Weights of a small sound classifier.
Training: adamw at rate 0.00088, 12000 steps, batches of 256.
Data: trained on short read English sentences (LibriTTS-R), 26041 training examples, 118.0 epochs.
Rows from block 9 of a small sound classifier, named by matrix and row number. Rows with one number belong to one neuron. Each number is 128 + 32 x the weight over its row's rms, rounded and kept within 0 to 255. All counts start at 0. Numbers have three digits each.
After each neuron's rows are labels from the 100 clips, of 14848, where the neuron reaches its largest size: "strongest on" is what is common among them. Only what is clearly more common there than usual is listed. The data: short read English sentences (LibriTTS-R).
# u: gMLP up (value half) (model.blocks.9.mixer.u.weight, 640x320), inputs 214-319
# v: gMLP up (gate half) (model.blocks.9.mixer.v.weight, 640x320), inputs 214-319
# out: gMLP down (model.blocks.9.mixer.out.weight, 320x640, transposed), outputs 214-319

u.378:092102080124089115119105194156137147060122138165060089145123132126137168154080118111098109065105062101142128065134134126157183111156130138101088132085116204142114073159107147194099136119179172125162168093091126139089108160099105081175095161136152138090150079168099134162111186118093153105125131148156155144178158135102
v.378:126146134129172136083044099100146153148080159126126096113084173178139122139125154143133144118137169104115178171091157191144119152105130112164141141175154128126080167146210108098120125138121094146114144109076088152144113087122126105173088127136150131145136103103079115096116142116138154107105134134140120153139114027080
out.378:156133108090112144153154156110148124126162130092120124123159104090118108176124108085137135108123088155131098097160121090091163137122133152150148140111115104103161097108091154173100095146107152107153128143166122128130103193043151164100149199155079153099123119126168164132123138137169136127154089145135166133109123160132
strongest on: voice: female

u.31:145061075103110123093153111106155114128109116180155110087157165148107106124164132114165150121078129142105161145111103152112108157094150117154172152126187157126102102177139115084138124167114089135129145073081081091139116095170069089131109090101145093138200096137113139123092116133092103169124126188196158142166137113103
v.31:154157146193102070191145160138147171111116192158113141181111097109178104069073099112106151152091107134127140132103107113142097138185136117104105118129113060141154115119158134142105139137187121125087109122107134110142134141150127126173168059166207139141181154111104072094149127097122117096097189072175141138119109098123
out.31:084149125164116114132102148189133083101110116142151097113115135152174127074125092127091108168153137078130131159097124153123099166122143124086116142102077082170136144118153113084152120103145129109156176176105145111091163074211151165122147060160136131111078155117115128120177072111089099107116179071006116139105154102114
strongest on: voice: female

u.381:137110112112144147112059145168125125142127078195164172151069165149086108139155119122094152126111142148136154128153160086118113150143104069123108163113199094157095150168129061091173080116119088147144157139071102098095101099153143125112091086100123108085122154203069188131074081163139139143128108118143136186208122148104
v.381:133145113143125134143117169130135107094164150099169107147131139101130103086081101120137135132069148117156074093122134087125165151135115145115072219130088088097099155121083093140138135125122139103177141139108146180089203102147130184122169137198120166096138142150117112114117097091134079135117188107167144119102141152160
out.381:076109072121075121149127147157121073058107086103157130075198131147100148107113118121146170149137114119143128120135138147126157121149163168084158098124039098103151129093154135106110162132133121090149164136135129124152120116195157186093186083194115131114097195104141183112181088053075091083150131116089140130077180105113
strongest on: voice: female

u.150:067063128092099093150122113157083064149164127107097145118146090088120167119174114145076084132133129171111117138106126097114088158109104168089148147063186093088112111142126112153202104081066156080113146130165173161144166170177100131085092088081137091059095153180091198108147134173161113161170169159089150154105142186142
v.150:111133120103078107105150187133124104078156125147114123078187176092113164137080134109073130152068071195157105043115113111112162158144099138095136066109142161123151116177099140177151175189136134083122152121120152144158110174152116127145174165100135147162172164171106156101151102082109058137105105111137133128163101108112
out.150:146105158177151050133134106071178165134119211116081165086099183139161177118175159115166128148102119125077098094136159148168111084165140112185174133140134157090090134109125128112143128121109155143113117156147192138198131139192159110115125114120132145131081063071189127103116145171083128120187146212100134087116082118186
strongest on: voice: male

u.233:146128113105178123161110148137126091127110124140168115148060143130159059112109115083129143090100117135079123131134110107092098106142098091084143113158140101093086130126123068110168116146124082185185165117112064179050128163148176107155124102138117150074140113187101148177158071160106137131098131182168164180146198143125
v.233:136103104173138129149104112067133186108108121057160046145121164076138141082178126139127109171142134152173148133174088071153132114170082115128153133137089178082136073133111110106183171132107094118129112167165156108114147175147150114139156152162140153166138117155151174136168098127155116113126137198142137137105061156148
out.233:127151179117136182124134096108151139160124111118163146088094144141170102244144141104115160174170148125118104141134125145117106109142175115106153178148110138128110129116145111107000179136177119127105116159119129152131160111056147124117149127120153087167142145076134113089169169109111147148129023123076128142095064140151
strongest on: voice: male

u.47:096166147101135122077107146167153064133094059132133109106171137093051056093067124136136103105118074106114134147139124102050135170106127145114108115107153100091143094116159142167162121167095134114195205120159110116128161138176158160125119154159090192115079116111103169189142097095172061206106151170173134149163191119100
v.47:071145136114088115103140170159152094061117165098119085143152161062135202140121127114164155139103087137127111100134175105154143075150115172154106069095124092131123128142115197129163136134157159100101141135130120133191060195113127090122132181145081152128144139158131182095108169114078097125112098114208145132132159105117
out.47:115096095047135122122164121078100176216128120127127144115060138117123150107132101098173119106114109144123116103107132115147099060179109116168255152120133103112115139171130146139146177147096134139083050155135134121158164098163121148069128113112144041182134154165093159115130168156119213075138150127114148100154050137135
strongest on: voice: male

u.529:148082168093124161108109163147085071093204076113143076132160084081095184147122120131099150132111059151113097136175160082103151135117148118130113094119149177134160130112083126116098172067142138131113171167135168138126113159115120115157125153142129136050155129176133183147099168082174110113106117163188149153182170143115
v.529:158121081126104097148147181099080114118112125078108139085120146123145138095076133156161185148121147145091147135096141152156082087138112153164157059163143118115162107098114172163150136125140104126109125125124101152144160126207164174112184078135159138147147186118088096085185087122109117106149117069174099097072151128090
out.529:129155122109153178100100087145120142156106130140174149125087165141123118236170135151136137175148152092116152178126130139133084152123135101132124173170132125158097158120148089093041130119140083158151145116094096108131136108000137121143128120128151099153144141105104123101135138123146121168102053096088101135137122106090
strongest on: voice: male

u.589:137125164093116185120073103174151155090130093187138104159137177145133063101137134126080136157119181067137106162210112103101155155140162099101063173142093110121108107138145076087148161162097138074133116187083128098087138109083113176179151129136084131175133135108082164107169106112084137109082167135100122166159142125128
v.589:148149122137116086180132105128097112097135127062151159097182060124156095131111119134137151118152103149145130122135097149132166145196098177149173108143133043109146143087116180113144135178133135113124089111144155158184142126166158111124195112148167146120140139099146133171140112116124114134113164185186113119113136159151
out.589:065069109135135136118120098145126059092150127159165096101162143109092154108122171143076131122179128129180142123193166107163139163106056135113128113140085159116110132122114130129194117173032127135166161127147119112176100181079118131145108123144080152100131190159152128128142049109111141112076166114154117109117144140122
strongest on: voice: male