Rows from block 9 of a small sound classifier, named by matrix and row number. Rows with one number belong to one neuron. Each number is 200 + 30 x the weight over its row's rms, rounded and kept within 0 to 999. All counts start at 0. After the name is the row's rms in percent of the matrix's.
After each neuron's rows are labels from the 100 clips, of 14848, where the neuron reaches its largest size: "strongest on" is what is common among them; "loudest" is the band of the loudest frequency at the time of the peak. Only what is clearly more common there than usual is listed. The data: short read English sentences (LibriTTS-R).
# u: gMLP up (value half) (model.blocks.9.mixer.u.weight, 640x320), inputs 214-319
# v: gMLP up (gate half) (model.blocks.9.mixer.v.weight, 640x320), inputs 214-319
# out: gMLP down (model.blocks.9.mixer.out.weight, 320x640, transposed), outputs 214-319

u.549,099,191,218,195,173,229,193,172,173,167,226,196,164,166,204,159,232,202,158,181,197,190,176,196,166,183,210,244,212,139,218,176,183,197,217,199,241,235,189,197,231,183,208,242,179,223,184,187,186,201,180,197,222,224,184,204,192,202,188,208,223,148,239,195,154,235,230,232,156,219,160,206,147,155,242,179,171,158,189,233,238,165,192,214,149,183,187,235,167,209,198,210,189,214,188,175,266,161,174,231,208,146,239,238,210,218,150
v.549,089,211,273,214,168,170,183,194,190,254,179,281,207,151,193,207,196,231,150,141,194,214,210,219,145,207,195,197,185,184,222,205,173,236,230,195,184,232,222,159,164,236,174,176,221,200,182,160,150,174,215,152,140,203,226,185,129,166,225,220,206,220,217,204,197,160,213,206,189,218,229,210,200,204,159,197,221,231,149,256,196,214,185,185,191,185,163,187,189,197,206,210,204,198,215,168,218,211,231,227,213,220,194,189,168,240,199
out.549,092,164,204,168,179,181,202,206,224,209,177,177,187,177,204,153,162,252,186,181,231,195,183,141,198,223,175,192,177,236,185,210,221,194,215,246,191,191,205,189,199,206,220,160,210,181,219,236,255,234,236,122,170,138,229,191,228,206,241,199,165,217,208,228,185,173,212,239,176,212,194,194,275,194,146,233,197,244,158,232,175,224,182,188,218,196,231,178,183,227,189,229,170,130,161,210,166,218,148,194,207,206,189,174,196,205,198
strongest on: voice: female
loudest: 4000 to 8000 Hz

u.262,098,217,151,214,166,185,235,213,219,155,240,244,202,231,199,189,168,231,198,126,229,192,172,120,185,128,214,211,155,177,246,183,173,165,227,223,197,193,201,211,179,182,171,222,220,174,169,220,189,149,178,229,143,186,152,210,228,195,172,173,270,181,203,159,229,222,206,220,159,211,183,161,197,206,176,215,174,233,185,170,183,167,168,206,183,233,213,268,226,247,222,204,196,217,207,148,145,186,233,165,220,213,182,231,256,185,141
v.262,099,207,259,232,220,155,184,227,224,228,156,223,196,192,185,224,170,236,204,214,195,198,188,229,183,193,172,217,221,233,207,227,213,204,218,192,185,180,202,165,209,240,216,215,248,201,257,194,237,175,209,194,141,194,203,200,182,172,216,213,231,222,250,207,179,220,209,157,216,229,235,217,228,171,239,238,222,176,128,214,173,196,233,167,190,208,218,212,183,214,235,206,193,208,178,175,204,179,197,222,257,215,223,157,171,194,240
out.262,107,230,253,230,186,206,235,184,168,190,190,261,226,184,199,210,224,205,234,219,189,251,212,235,207,212,242,196,205,195,186,247,204,219,177,150,207,205,221,179,216,197,180,225,209,264,180,174,183,248,217,198,221,225,179,216,184,201,157,165,230,227,180,171,190,219,242,226,241,198,244,238,177,197,241,131,213,182,199,211,205,212,182,217,209,197,155,113,235,203,178,183,199,172,193,158,280,215,200,224,179,186,216,201,175,203,253
strongest on: voice: female
loudest: 250 to 500 Hz

u.566,110,199,199,180,176,169,184,181,216,193,223,221,152,193,188,180,221,211,235,189,186,243,160,147,204,188,209,237,160,173,219,176,189,174,203,222,166,213,240,246,187,221,205,177,207,154,212,183,155,151,177,167,179,204,101,170,158,202,195,205,235,222,227,155,215,147,179,244,228,192,186,139,230,192,226,187,153,247,157,208,187,221,162,256,183,200,192,236,170,235,249,163,177,238,257,201,199,203,239,225,233,223,203,241,253,244,184
v.566,094,242,228,225,196,165,177,195,232,156,187,218,220,190,186,188,149,209,178,210,221,185,144,198,240,162,243,241,162,180,179,226,261,180,182,215,227,159,264,208,182,175,248,190,171,162,195,213,202,187,219,211,169,214,222,145,194,143,203,224,255,196,181,124,231,157,236,214,233,244,217,196,249,139,262,189,152,165,181,160,238,197,172,205,216,217,224,211,233,196,182,223,148,210,215,205,238,239,236,196,194,225,220,182,154,195,234
out.566,126,209,238,201,262,192,193,216,185,199,186,183,205,213,211,180,216,220,201,179,218,194,203,211,186,129,169,184,219,178,185,219,202,210,200,246,205,210,235,169,197,219,186,206,195,215,208,191,204,210,228,205,210,221,218,192,230,192,183,178,289,222,185,110,194,207,231,202,214,185,204,221,192,194,225,212,223,194,215,224,158,202,188,211,222,242,181,201,203,170,217,221,91,154,165,199,232,150,292,200,222,187,213,212,195,191,224
strongest on: voice: male
loudest: 250 to 500 Hz

u.524,093,240,152,224,171,175,215,193,200,192,201,221,170,178,181,210,215,240,252,152,170,233,199,221,182,210,207,237,201,186,207,192,183,226,240,159,146,217,160,167,176,137,241,183,186,208,155,217,215,187,226,232,209,236,147,189,226,195,148,240,213,199,252,187,165,158,183,206,162,181,182,223,168,171,168,237,207,244,234,222,217,189,235,184,177,240,189,252,151,222,220,182,188,234,226,165,189,174,192,155,223,188,239,234,172,206,127
v.524,105,139,186,187,169,169,176,184,213,232,162,197,226,175,193,204,254,168,211,215,172,242,132,202,220,196,149,246,162,160,208,209,192,155,243,267,162,153,225,213,169,266,247,198,234,199,212,152,149,202,207,125,262,168,211,200,233,151,194,222,203,202,178,236,224,159,197,246,208,181,191,194,198,189,263,171,170,212,185,174,188,229,184,246,179,208,171,210,221,257,237,173,185,192,125,191,166,186,167,210,238,212,185,185,205,184,191
out.524,090,179,245,210,211,209,193,199,211,186,178,187,252,237,195,225,171,219,233,217,167,192,221,221,207,278,220,164,222,241,154,250,207,195,190,175,214,222,199,196,214,234,169,151,196,219,177,208,227,261,212,215,203,171,183,192,211,219,213,179,124,206,190,225,201,222,203,174,218,202,240,218,196,249,183,160,219,181,167,221,200,200,189,185,238,192,152,125,205,186,173,198,236,224,169,218,264,217,124,208,205,206,177,162,175,197,220
strongest on: voice: female
loudest: 250 to 500 Hz

u.377,093,148,209,214,137,237,245,164,176,164,170,224,165,215,155,157,261,213,262,176,166,221,185,142,164,164,230,170,229,176,205,180,166,176,175,212,236,188,174,230,180,234,222,198,183,219,177,184,232,169,182,228,232,250,148,242,232,230,185,212,239,140,228,167,212,193,204,213,203,199,165,132,193,179,216,191,221,204,185,160,222,187,167,147,211,164,179,235,170,251,181,165,193,225,200,172,243,212,239,179,173,227,226,235,231,199,188
v.377,089,192,208,208,217,186,187,273,215,234,239,178,179,207,231,182,184,191,198,184,233,201,158,221,157,184,173,143,233,174,222,183,212,166,215,210,153,201,231,124,173,190,175,172,217,217,191,202,216,205,212,199,115,182,178,221,195,190,210,215,220,217,187,202,209,229,228,245,198,199,195,190,176,230,194,217,250,276,173,199,159,247,221,203,166,178,181,241,200,161,243,196,182,148,229,198,207,191,204,189,214,198,186,152,229,209,187
out.377,094,186,242,194,224,178,209,217,204,213,198,214,173,155,181,179,176,217,192,147,239,231,223,223,185,183,211,180,193,223,218,235,211,208,206,202,192,202,214,189,214,178,231,187,236,263,226,161,221,226,203,126,159,185,235,208,161,220,184,156,194,219,180,205,209,166,213,238,257,205,198,258,203,203,196,231,226,225,188,255,158,263,222,208,199,186,193,140,221,215,184,261,171,117,164,150,183,241,207,237,139,200,239,144,225,180,198
strongest on: voice: female
loudest: 250 to 500 Hz

u.309,098,248,222,222,201,177,192,148,208,214,194,224,177,205,233,217,170,232,215,212,236,187,242,210,155,191,259,198,209,223,239,193,244,243,136,188,212,211,262,218,233,150,193,207,210,176,208,187,191,178,196,212,243,207,184,202,158,203,185,179,231,223,258,118,191,155,159,197,178,217,177,147,212,215,196,238,146,169,255,152,205,215,198,256,204,151,234,190,252,205,241,175,155,230,215,188,180,244,261,222,217,240,185,191,253,203,214
v.309,092,145,182,224,226,189,254,157,214,180,241,186,170,153,217,137,167,198,140,163,218,202,181,178,196,227,167,215,201,195,182,217,203,181,227,198,131,202,264,148,146,179,203,178,192,231,232,158,190,200,230,153,151,198,150,156,231,179,178,189,186,225,208,196,198,164,221,219,235,182,204,163,225,192,250,166,210,225,139,173,177,159,173,204,210,175,218,238,221,247,236,178,205,138,166,141,191,219,231,194,215,239,204,185,202,191,238
out.309,102,242,219,231,247,207,145,234,235,209,156,195,240,222,216,227,181,180,188,153,202,142,178,238,197,156,191,190,201,226,191,194,167,186,249,149,185,184,199,179,184,190,230,182,206,204,201,203,238,204,217,210,206,179,213,194,215,176,223,212,275,158,225,124,226,195,230,135,205,232,196,238,187,186,229,234,235,202,184,213,177,191,227,197,190,237,143,179,239,154,174,212,129,233,194,233,240,203,256,260,231,202,253,194,178,211,241
strongest on: voice: male
loudest: 4000 to 8000 Hz

u.515,091,215,182,205,194,203,237,219,179,150,249,212,123,175,203,158,243,266,235,205,259,245,171,160,193,155,224,148,192,212,164,178,188,222,191,206,200,205,239,199,205,189,217,250,190,166,221,224,195,209,164,219,193,206,159,165,195,200,172,236,203,171,153,213,216,202,218,227,161,162,190,182,169,173,170,221,195,200,226,219,155,205,201,228,233,240,179,277,227,198,220,146,144,191,236,171,204,221,240,157,250,175,191,259,242,185,184
v.515,089,188,203,174,240,151,155,205,227,227,151,220,202,161,190,181,167,187,172,190,259,169,212,209,225,135,165,178,226,191,183,201,224,224,233,202,169,193,179,203,161,236,247,181,238,201,235,240,240,192,172,137,172,206,222,173,198,191,217,223,228,174,198,201,217,193,171,221,221,197,184,212,227,210,220,220,195,241,195,218,145,277,175,192,181,171,227,233,204,208,229,221,205,175,203,198,199,177,247,224,247,180,203,196,208,198,214
out.515,075,182,229,190,226,204,154,178,207,204,181,214,222,201,161,226,127,186,220,266,180,218,220,206,191,221,248,175,155,223,168,190,170,179,210,215,184,192,166,181,229,176,212,170,237,216,175,244,233,251,209,133,207,145,180,221,199,230,209,166,152,245,227,292,197,214,186,228,238,238,234,228,230,191,209,284,190,188,161,216,174,222,224,208,241,160,186,158,214,182,197,242,212,168,151,211,166,249,161,269,178,211,208,176,178,200,261
strongest on: voice: female
loudest: 4000 to 8000 Hz

u.119,093,195,221,203,192,216,199,204,199,221,262,175,137,214,178,131,217,218,161,183,189,213,199,191,180,142,166,146,182,193,209,164,193,196,212,251,179,214,253,227,178,205,217,230,188,152,241,139,184,158,190,227,194,207,213,182,176,209,179,199,225,205,162,133,197,144,203,245,227,180,225,206,164,274,219,184,216,260,217,173,232,223,176,249,213,221,249,194,223,202,222,167,205,222,197,196,227,173,232,140,200,171,230,199,235,232,202
v.119,083,201,189,207,163,204,227,237,186,188,179,206,215,204,195,141,191,264,193,132,188,151,144,205,115,196,149,197,171,219,266,191,205,222,207,216,151,205,231,149,184,161,207,178,260,187,191,221,201,244,185,184,186,155,211,217,178,201,222,190,197,187,251,186,193,157,227,181,174,250,181,169,235,243,222,222,273,199,164,229,159,204,180,205,193,244,249,182,199,216,214,219,182,178,209,183,186,127,222,252,209,223,207,195,233,208,208
out.119,093,244,200,187,166,212,163,162,219,182,151,248,226,212,208,227,167,164,259,205,202,225,178,202,203,181,259,200,167,252,216,181,133,180,214,134,173,152,210,216,194,218,194,140,248,255,177,266,279,209,209,209,212,154,163,193,193,190,184,219,219,230,234,169,216,212,186,188,231,219,228,169,255,188,217,239,213,196,154,212,205,197,194,190,176,163,147,152,248,228,174,170,213,237,187,227,190,249,217,315,199,228,234,230,153,230,241
strongest on: voice: male; the word "and"
loudest: 4000 to 8000 Hz

u.399,098,219,250,241,221,155,240,191,187,218,280,200,131,174,227,166,177,180,220,174,217,235,172,191,168,140,203,160,233,178,278,231,203,196,186,160,149,217,254,201,196,175,234,176,195,264,224,160,161,216,173,167,180,207,176,151,164,180,164,213,233,206,189,185,219,191,218,278,174,227,153,214,152,197,182,186,160,225,239,200,223,252,154,217,153,193,208,232,217,265,197,208,167,217,198,175,220,184,249,175,200,213,242,180,250,217,191
v.399,091,253,200,153,197,192,250,231,230,206,187,223,198,195,207,197,199,248,209,199,197,172,146,210,167,191,165,172,151,201,201,193,139,217,238,205,187,182,196,143,192,177,243,165,225,245,252,222,212,186,166,207,134,179,193,167,140,197,200,180,256,173,202,187,224,184,229,220,227,176,170,217,198,225,189,262,280,212,187,219,195,217,200,193,209,222,192,199,164,209,229,176,208,169,237,143,210,200,238,223,228,187,216,204,211,223,216
out.399,107,208,179,187,191,223,186,162,202,169,200,225,222,232,220,226,208,193,202,246,183,230,181,217,236,146,249,217,181,209,170,195,161,186,173,185,179,185,253,212,168,249,162,193,180,226,183,235,197,212,200,226,205,201,153,186,207,162,166,191,279,228,197,103,228,231,205,182,241,220,264,178,241,188,260,210,196,192,187,183,186,171,182,204,184,168,169,206,243,215,184,168,163,221,200,250,169,176,274,236,205,214,180,240,207,228,229
strongest on: voice: male; the word "of"
loudest: 4000 to 8000 Hz

u.416,146,170,208,196,239,200,199,202,162,155,193,226,229,166,153,214,150,222,148,173,216,253,221,225,220,162,243,228,212,228,210,229,216,239,208,153,225,255,206,189,227,242,172,231,220,262,181,235,209,199,240,149,139,184,151,241,221,243,145,178,204,208,203,181,175,251,210,195,175,169,240,173,253,175,163,247,253,184,190,219,141,185,233,161,248,151,196,154,219,206,160,212,169,181,147,154,169,240,196,234,215,144,192,177,166,174,189
v.416,165,258,223,223,202,191,157,215,235,226,205,213,211,222,272,235,153,212,255,209,210,217,142,227,174,151,240,177,161,224,209,192,190,177,219,136,152,169,216,189,163,176,201,157,260,229,212,199,230,172,179,175,157,183,231,206,187,148,189,215,233,178,147,163,236,198,165,180,234,243,226,214,217,241,193,219,221,218,170,218,181,197,216,182,251,175,167,140,237,193,168,216,159,191,191,192,188,239,229,228,168,226,179,176,196,231,219
out.416,170,247,250,259,197,170,226,214,234,224,212,231,190,167,234,183,163,214,226,179,233,174,166,225,178,191,174,175,164,231,218,219,172,173,235,181,156,166,242,167,158,166,237,160,212,236,239,169,176,225,171,196,168,171,237,161,169,162,232,228,223,228,159,152,239,163,209,211,241,244,190,237,176,226,232,175,214,224,179,224,226,229,168,214,177,199,160,198,243,219,216,218,176,170,215,183,205,217,236,221,216,237,238,185,220,226,250
strongest on: voice: male
loudest: 250 to 500 Hz

u.349,092,245,210,226,172,186,214,226,168,187,196,212,140,190,155,207,199,219,249,192,221,211,192,142,176,161,185,221,220,205,240,183,199,229,245,178,169,234,222,204,187,122,235,206,241,167,209,198,203,156,191,240,152,222,190,199,199,246,155,204,253,188,196,167,212,184,199,203,166,178,122,182,203,232,201,208,166,233,186,215,202,209,140,239,169,222,213,197,213,244,194,149,195,226,226,173,251,215,213,217,185,188,248,226,199,210,214
v.349,084,147,220,197,225,208,202,205,185,166,219,251,229,140,224,231,181,243,183,205,228,211,178,206,164,204,208,186,197,218,252,216,236,157,174,179,184,163,255,232,164,266,182,165,220,254,157,179,251,217,237,153,203,183,207,222,194,178,171,222,193,189,231,167,193,164,190,217,227,232,190,154,219,241,166,239,252,254,187,204,215,235,199,189,181,154,257,211,196,268,167,216,146,165,215,179,159,195,247,172,147,241,219,176,167,244,166
out.349,080,210,244,216,173,166,244,192,196,211,210,169,188,189,204,142,186,221,245,245,228,163,206,225,212,236,208,178,187,270,156,196,184,179,212,210,194,194,219,158,195,193,216,144,222,207,228,168,192,192,175,181,201,190,204,183,206,204,246,201,196,303,133,189,204,177,144,199,212,219,226,252,163,227,235,163,132,204,171,202,236,204,177,205,187,167,167,188,225,209,233,196,215,120,185,183,208,233,186,213,234,220,162,185,237,199,250
strongest on: voice: male
loudest: 4000 to 8000 Hz

u.321,085,214,184,217,238,190,243,174,168,190,209,164,110,188,185,151,230,249,220,214,244,218,183,185,195,186,196,182,251,191,196,214,248,204,244,230,249,238,195,187,208,184,227,217,228,240,204,143,212,215,215,206,225,226,240,225,136,222,171,182,255,177,225,164,170,231,287,195,180,215,187,211,206,192,172,188,204,239,210,238,201,200,165,226,187,147,172,168,261,242,266,159,215,203,158,148,253,156,228,225,210,210,193,203,240,204,190
v.321,097,171,194,215,206,160,183,180,241,264,220,208,182,129,197,228,216,206,175,209,230,229,146,159,221,162,164,241,179,213,229,159,168,138,248,245,174,191,192,270,164,230,247,159,216,188,275,180,162,191,199,157,240,186,166,181,237,160,229,251,188,201,239,220,235,133,216,206,216,193,149,157,199,178,204,214,183,201,215,154,183,209,177,235,228,257,221,208,176,214,193,207,197,185,173,194,159,158,231,228,259,241,190,214,220,208,204
out.321,082,260,170,191,145,217,215,189,214,208,133,233,273,240,223,223,219,136,224,224,151,241,180,240,215,183,209,204,159,226,210,189,139,178,206,129,164,149,184,220,187,190,191,134,231,220,187,240,279,235,197,254,207,164,153,206,245,195,188,216,216,216,219,168,230,193,176,170,219,226,234,193,190,189,219,223,202,181,195,191,186,200,236,165,230,197,189,201,202,222,168,176,235,229,217,235,161,262,216,272,229,227,224,234,148,211,227
strongest on: voice: male
loudest: 4000 to 8000 Hz

u.3,096,216,213,232,212,140,259,171,164,180,251,204,132,189,180,130,199,227,237,231,235,170,209,175,209,156,150,167,215,204,213,213,185,209,228,198,203,218,267,194,196,156,251,241,233,235,246,124,200,194,181,199,175,240,220,230,162,211,191,209,252,213,157,186,170,180,217,239,228,184,167,194,183,222,186,232,197,209,232,181,189,251,194,228,182,162,233,207,242,242,228,184,163,150,196,138,244,181,198,216,160,215,200,164,216,170,235
v.3,090,233,240,242,193,192,214,240,204,229,212,238,232,161,243,228,160,224,171,196,159,224,193,248,187,194,210,183,159,198,222,185,209,229,196,175,179,196,201,135,141,193,188,172,201,192,181,220,155,254,264,191,219,179,236,176,241,188,200,240,252,224,207,201,209,157,234,211,195,189,182,225,161,250,233,233,268,214,150,226,180,184,225,223,174,234,145,232,175,184,221,234,162,184,213,162,208,211,196,190,243,255,208,196,198,230,222
out.3,094,212,162,169,129,185,226,179,236,204,184,200,189,247,222,186,193,204,223,201,184,189,170,189,223,229,208,179,142,246,212,168,155,171,201,209,174,151,210,205,175,199,199,157,198,189,218,219,235,191,163,276,196,191,160,173,190,164,217,224,176,261,178,187,235,192,177,155,233,251,235,191,220,212,225,186,166,214,152,184,212,200,177,179,162,171,203,239,207,241,200,114,251,235,243,218,171,222,194,227,203,220,190,276,173,230,214
strongest on: voice: male
loudest: 4000 to 8000 Hz

u.190,106,216,232,228,179,210,222,129,172,199,253,162,197,182,185,196,241,229,207,248,200,189,213,222,209,216,265,223,197,171,154,182,244,208,137,208,255,242,207,190,239,221,203,254,160,201,147,145,169,252,193,189,224,261,160,250,196,201,128,181,213,186,171,199,179,224,229,252,205,171,243,228,196,220,232,226,171,148,222,179,193,185,212,191,172,140,175,160,226,186,210,178,159,181,185,176,251,153,199,165,171,167,229,215,191,213,205
v.190,085,200,221,179,225,203,136,185,221,218,227,245,200,159,197,267,158,159,171,203,269,203,193,200,149,180,144,159,187,190,198,180,162,156,230,192,157,213,253,194,158,216,259,221,255,214,230,150,157,201,212,193,231,164,219,166,214,156,167,218,253,202,161,180,212,185,181,220,181,235,154,203,184,162,245,225,247,158,224,224,185,200,190,271,175,239,230,196,191,221,190,247,199,151,151,239,223,204,215,181,218,213,187,234,170,221,181
out.190,104,191,155,157,141,160,244,212,214,182,160,181,146,199,206,158,184,222,197,131,278,223,199,167,217,182,199,205,168,259,270,193,194,182,212,192,190,183,229,217,206,216,208,206,208,190,242,214,254,169,192,205,171,172,211,172,208,196,227,221,245,202,232,137,196,168,227,176,178,230,203,162,259,161,223,206,208,238,143,208,201,229,155,188,178,231,259,192,233,236,178,191,185,175,196,213,181,256,220,234,224,224,203,182,199,215,179
strongest on: voice: female
loudest: 4000 to 8000 Hz

u.288,111,216,197,166,173,167,228,178,170,224,229,248,198,125,191,175,172,188,218,151,201,258,188,177,174,166,215,224,158,201,237,200,159,203,246,205,181,219,241,199,157,141,209,187,235,202,188,193,200,193,222,146,201,223,154,208,155,224,225,256,227,171,225,197,206,157,213,252,168,205,143,165,202,173,212,208,224,274,205,225,229,217,233,202,203,227,241,246,207,285,236,204,185,209,201,203,158,217,186,178,209,187,232,213,221,186,149
v.288,122,242,259,221,236,186,162,232,206,240,187,242,187,213,195,230,193,204,236,213,186,184,205,246,159,184,166,172,218,199,243,191,154,191,212,163,151,208,153,147,201,212,186,168,224,243,218,204,188,204,189,183,174,205,245,194,182,224,217,188,202,187,185,236,241,211,187,165,199,189,211,233,198,256,163,207,233,233,168,247,163,206,236,176,198,233,204,220,199,162,222,201,201,172,183,180,211,170,240,223,243,228,244,178,200,175,191
out.288,127,164,226,186,174,215,236,195,188,180,255,181,163,198,232,144,249,258,219,226,197,225,173,212,229,200,242,190,230,187,165,253,222,200,166,223,219,236,234,183,165,253,141,241,180,232,208,121,140,243,191,213,201,246,190,211,199,184,163,184,203,231,138,174,185,239,224,218,216,175,282,207,151,214,205,185,199,214,211,186,172,195,181,162,186,164,198,184,201,231,191,152,176,173,184,136,273,146,203,175,143,198,149,209,193,211,210
strongest on: voice: female
loudest: 250 to 500 Hz

u.639,087,175,247,203,203,149,192,155,173,216,240,174,120,162,192,169,203,215,194,184,218,202,250,162,206,136,174,189,181,194,163,177,206,206,203,213,224,202,244,210,238,202,185,207,164,234,241,185,165,253,176,183,165,239,228,193,176,232,224,212,208,226,158,169,226,181,210,198,184,165,181,241,182,250,177,240,200,195,178,187,223,254,194,234,192,197,189,208,203,203,254,154,167,215,174,169,183,190,256,175,225,201,193,199,212,203,204
v.639,085,191,222,240,219,221,245,246,238,205,199,237,220,185,194,192,180,229,122,153,227,234,148,198,233,151,187,152,171,221,250,198,164,136,216,233,177,192,256,145,163,200,198,198,219,214,179,242,203,230,237,211,173,214,213,200,203,174,192,177,259,216,225,176,229,181,179,239,195,189,218,186,189,205,231,258,230,243,145,242,184,199,212,195,173,183,181,179,214,172,182,245,188,191,189,204,135,175,191,250,217,209,174,197,165,219,177
out.639,076,249,215,217,175,211,211,171,216,182,158,223,252,261,232,207,183,166,225,226,147,218,184,231,212,190,241,197,161,212,187,176,151,189,188,184,162,152,225,211,174,199,189,163,228,191,169,234,248,199,204,240,194,192,161,174,209,157,181,224,215,245,200,189,217,197,201,142,233,247,241,160,219,203,225,199,174,195,150,166,213,188,192,177,191,194,188,221,225,235,179,150,246,238,232,236,191,221,196,229,208,226,216,238,153,227,231
strongest on: voice: male
loudest: 4000 to 8000 Hz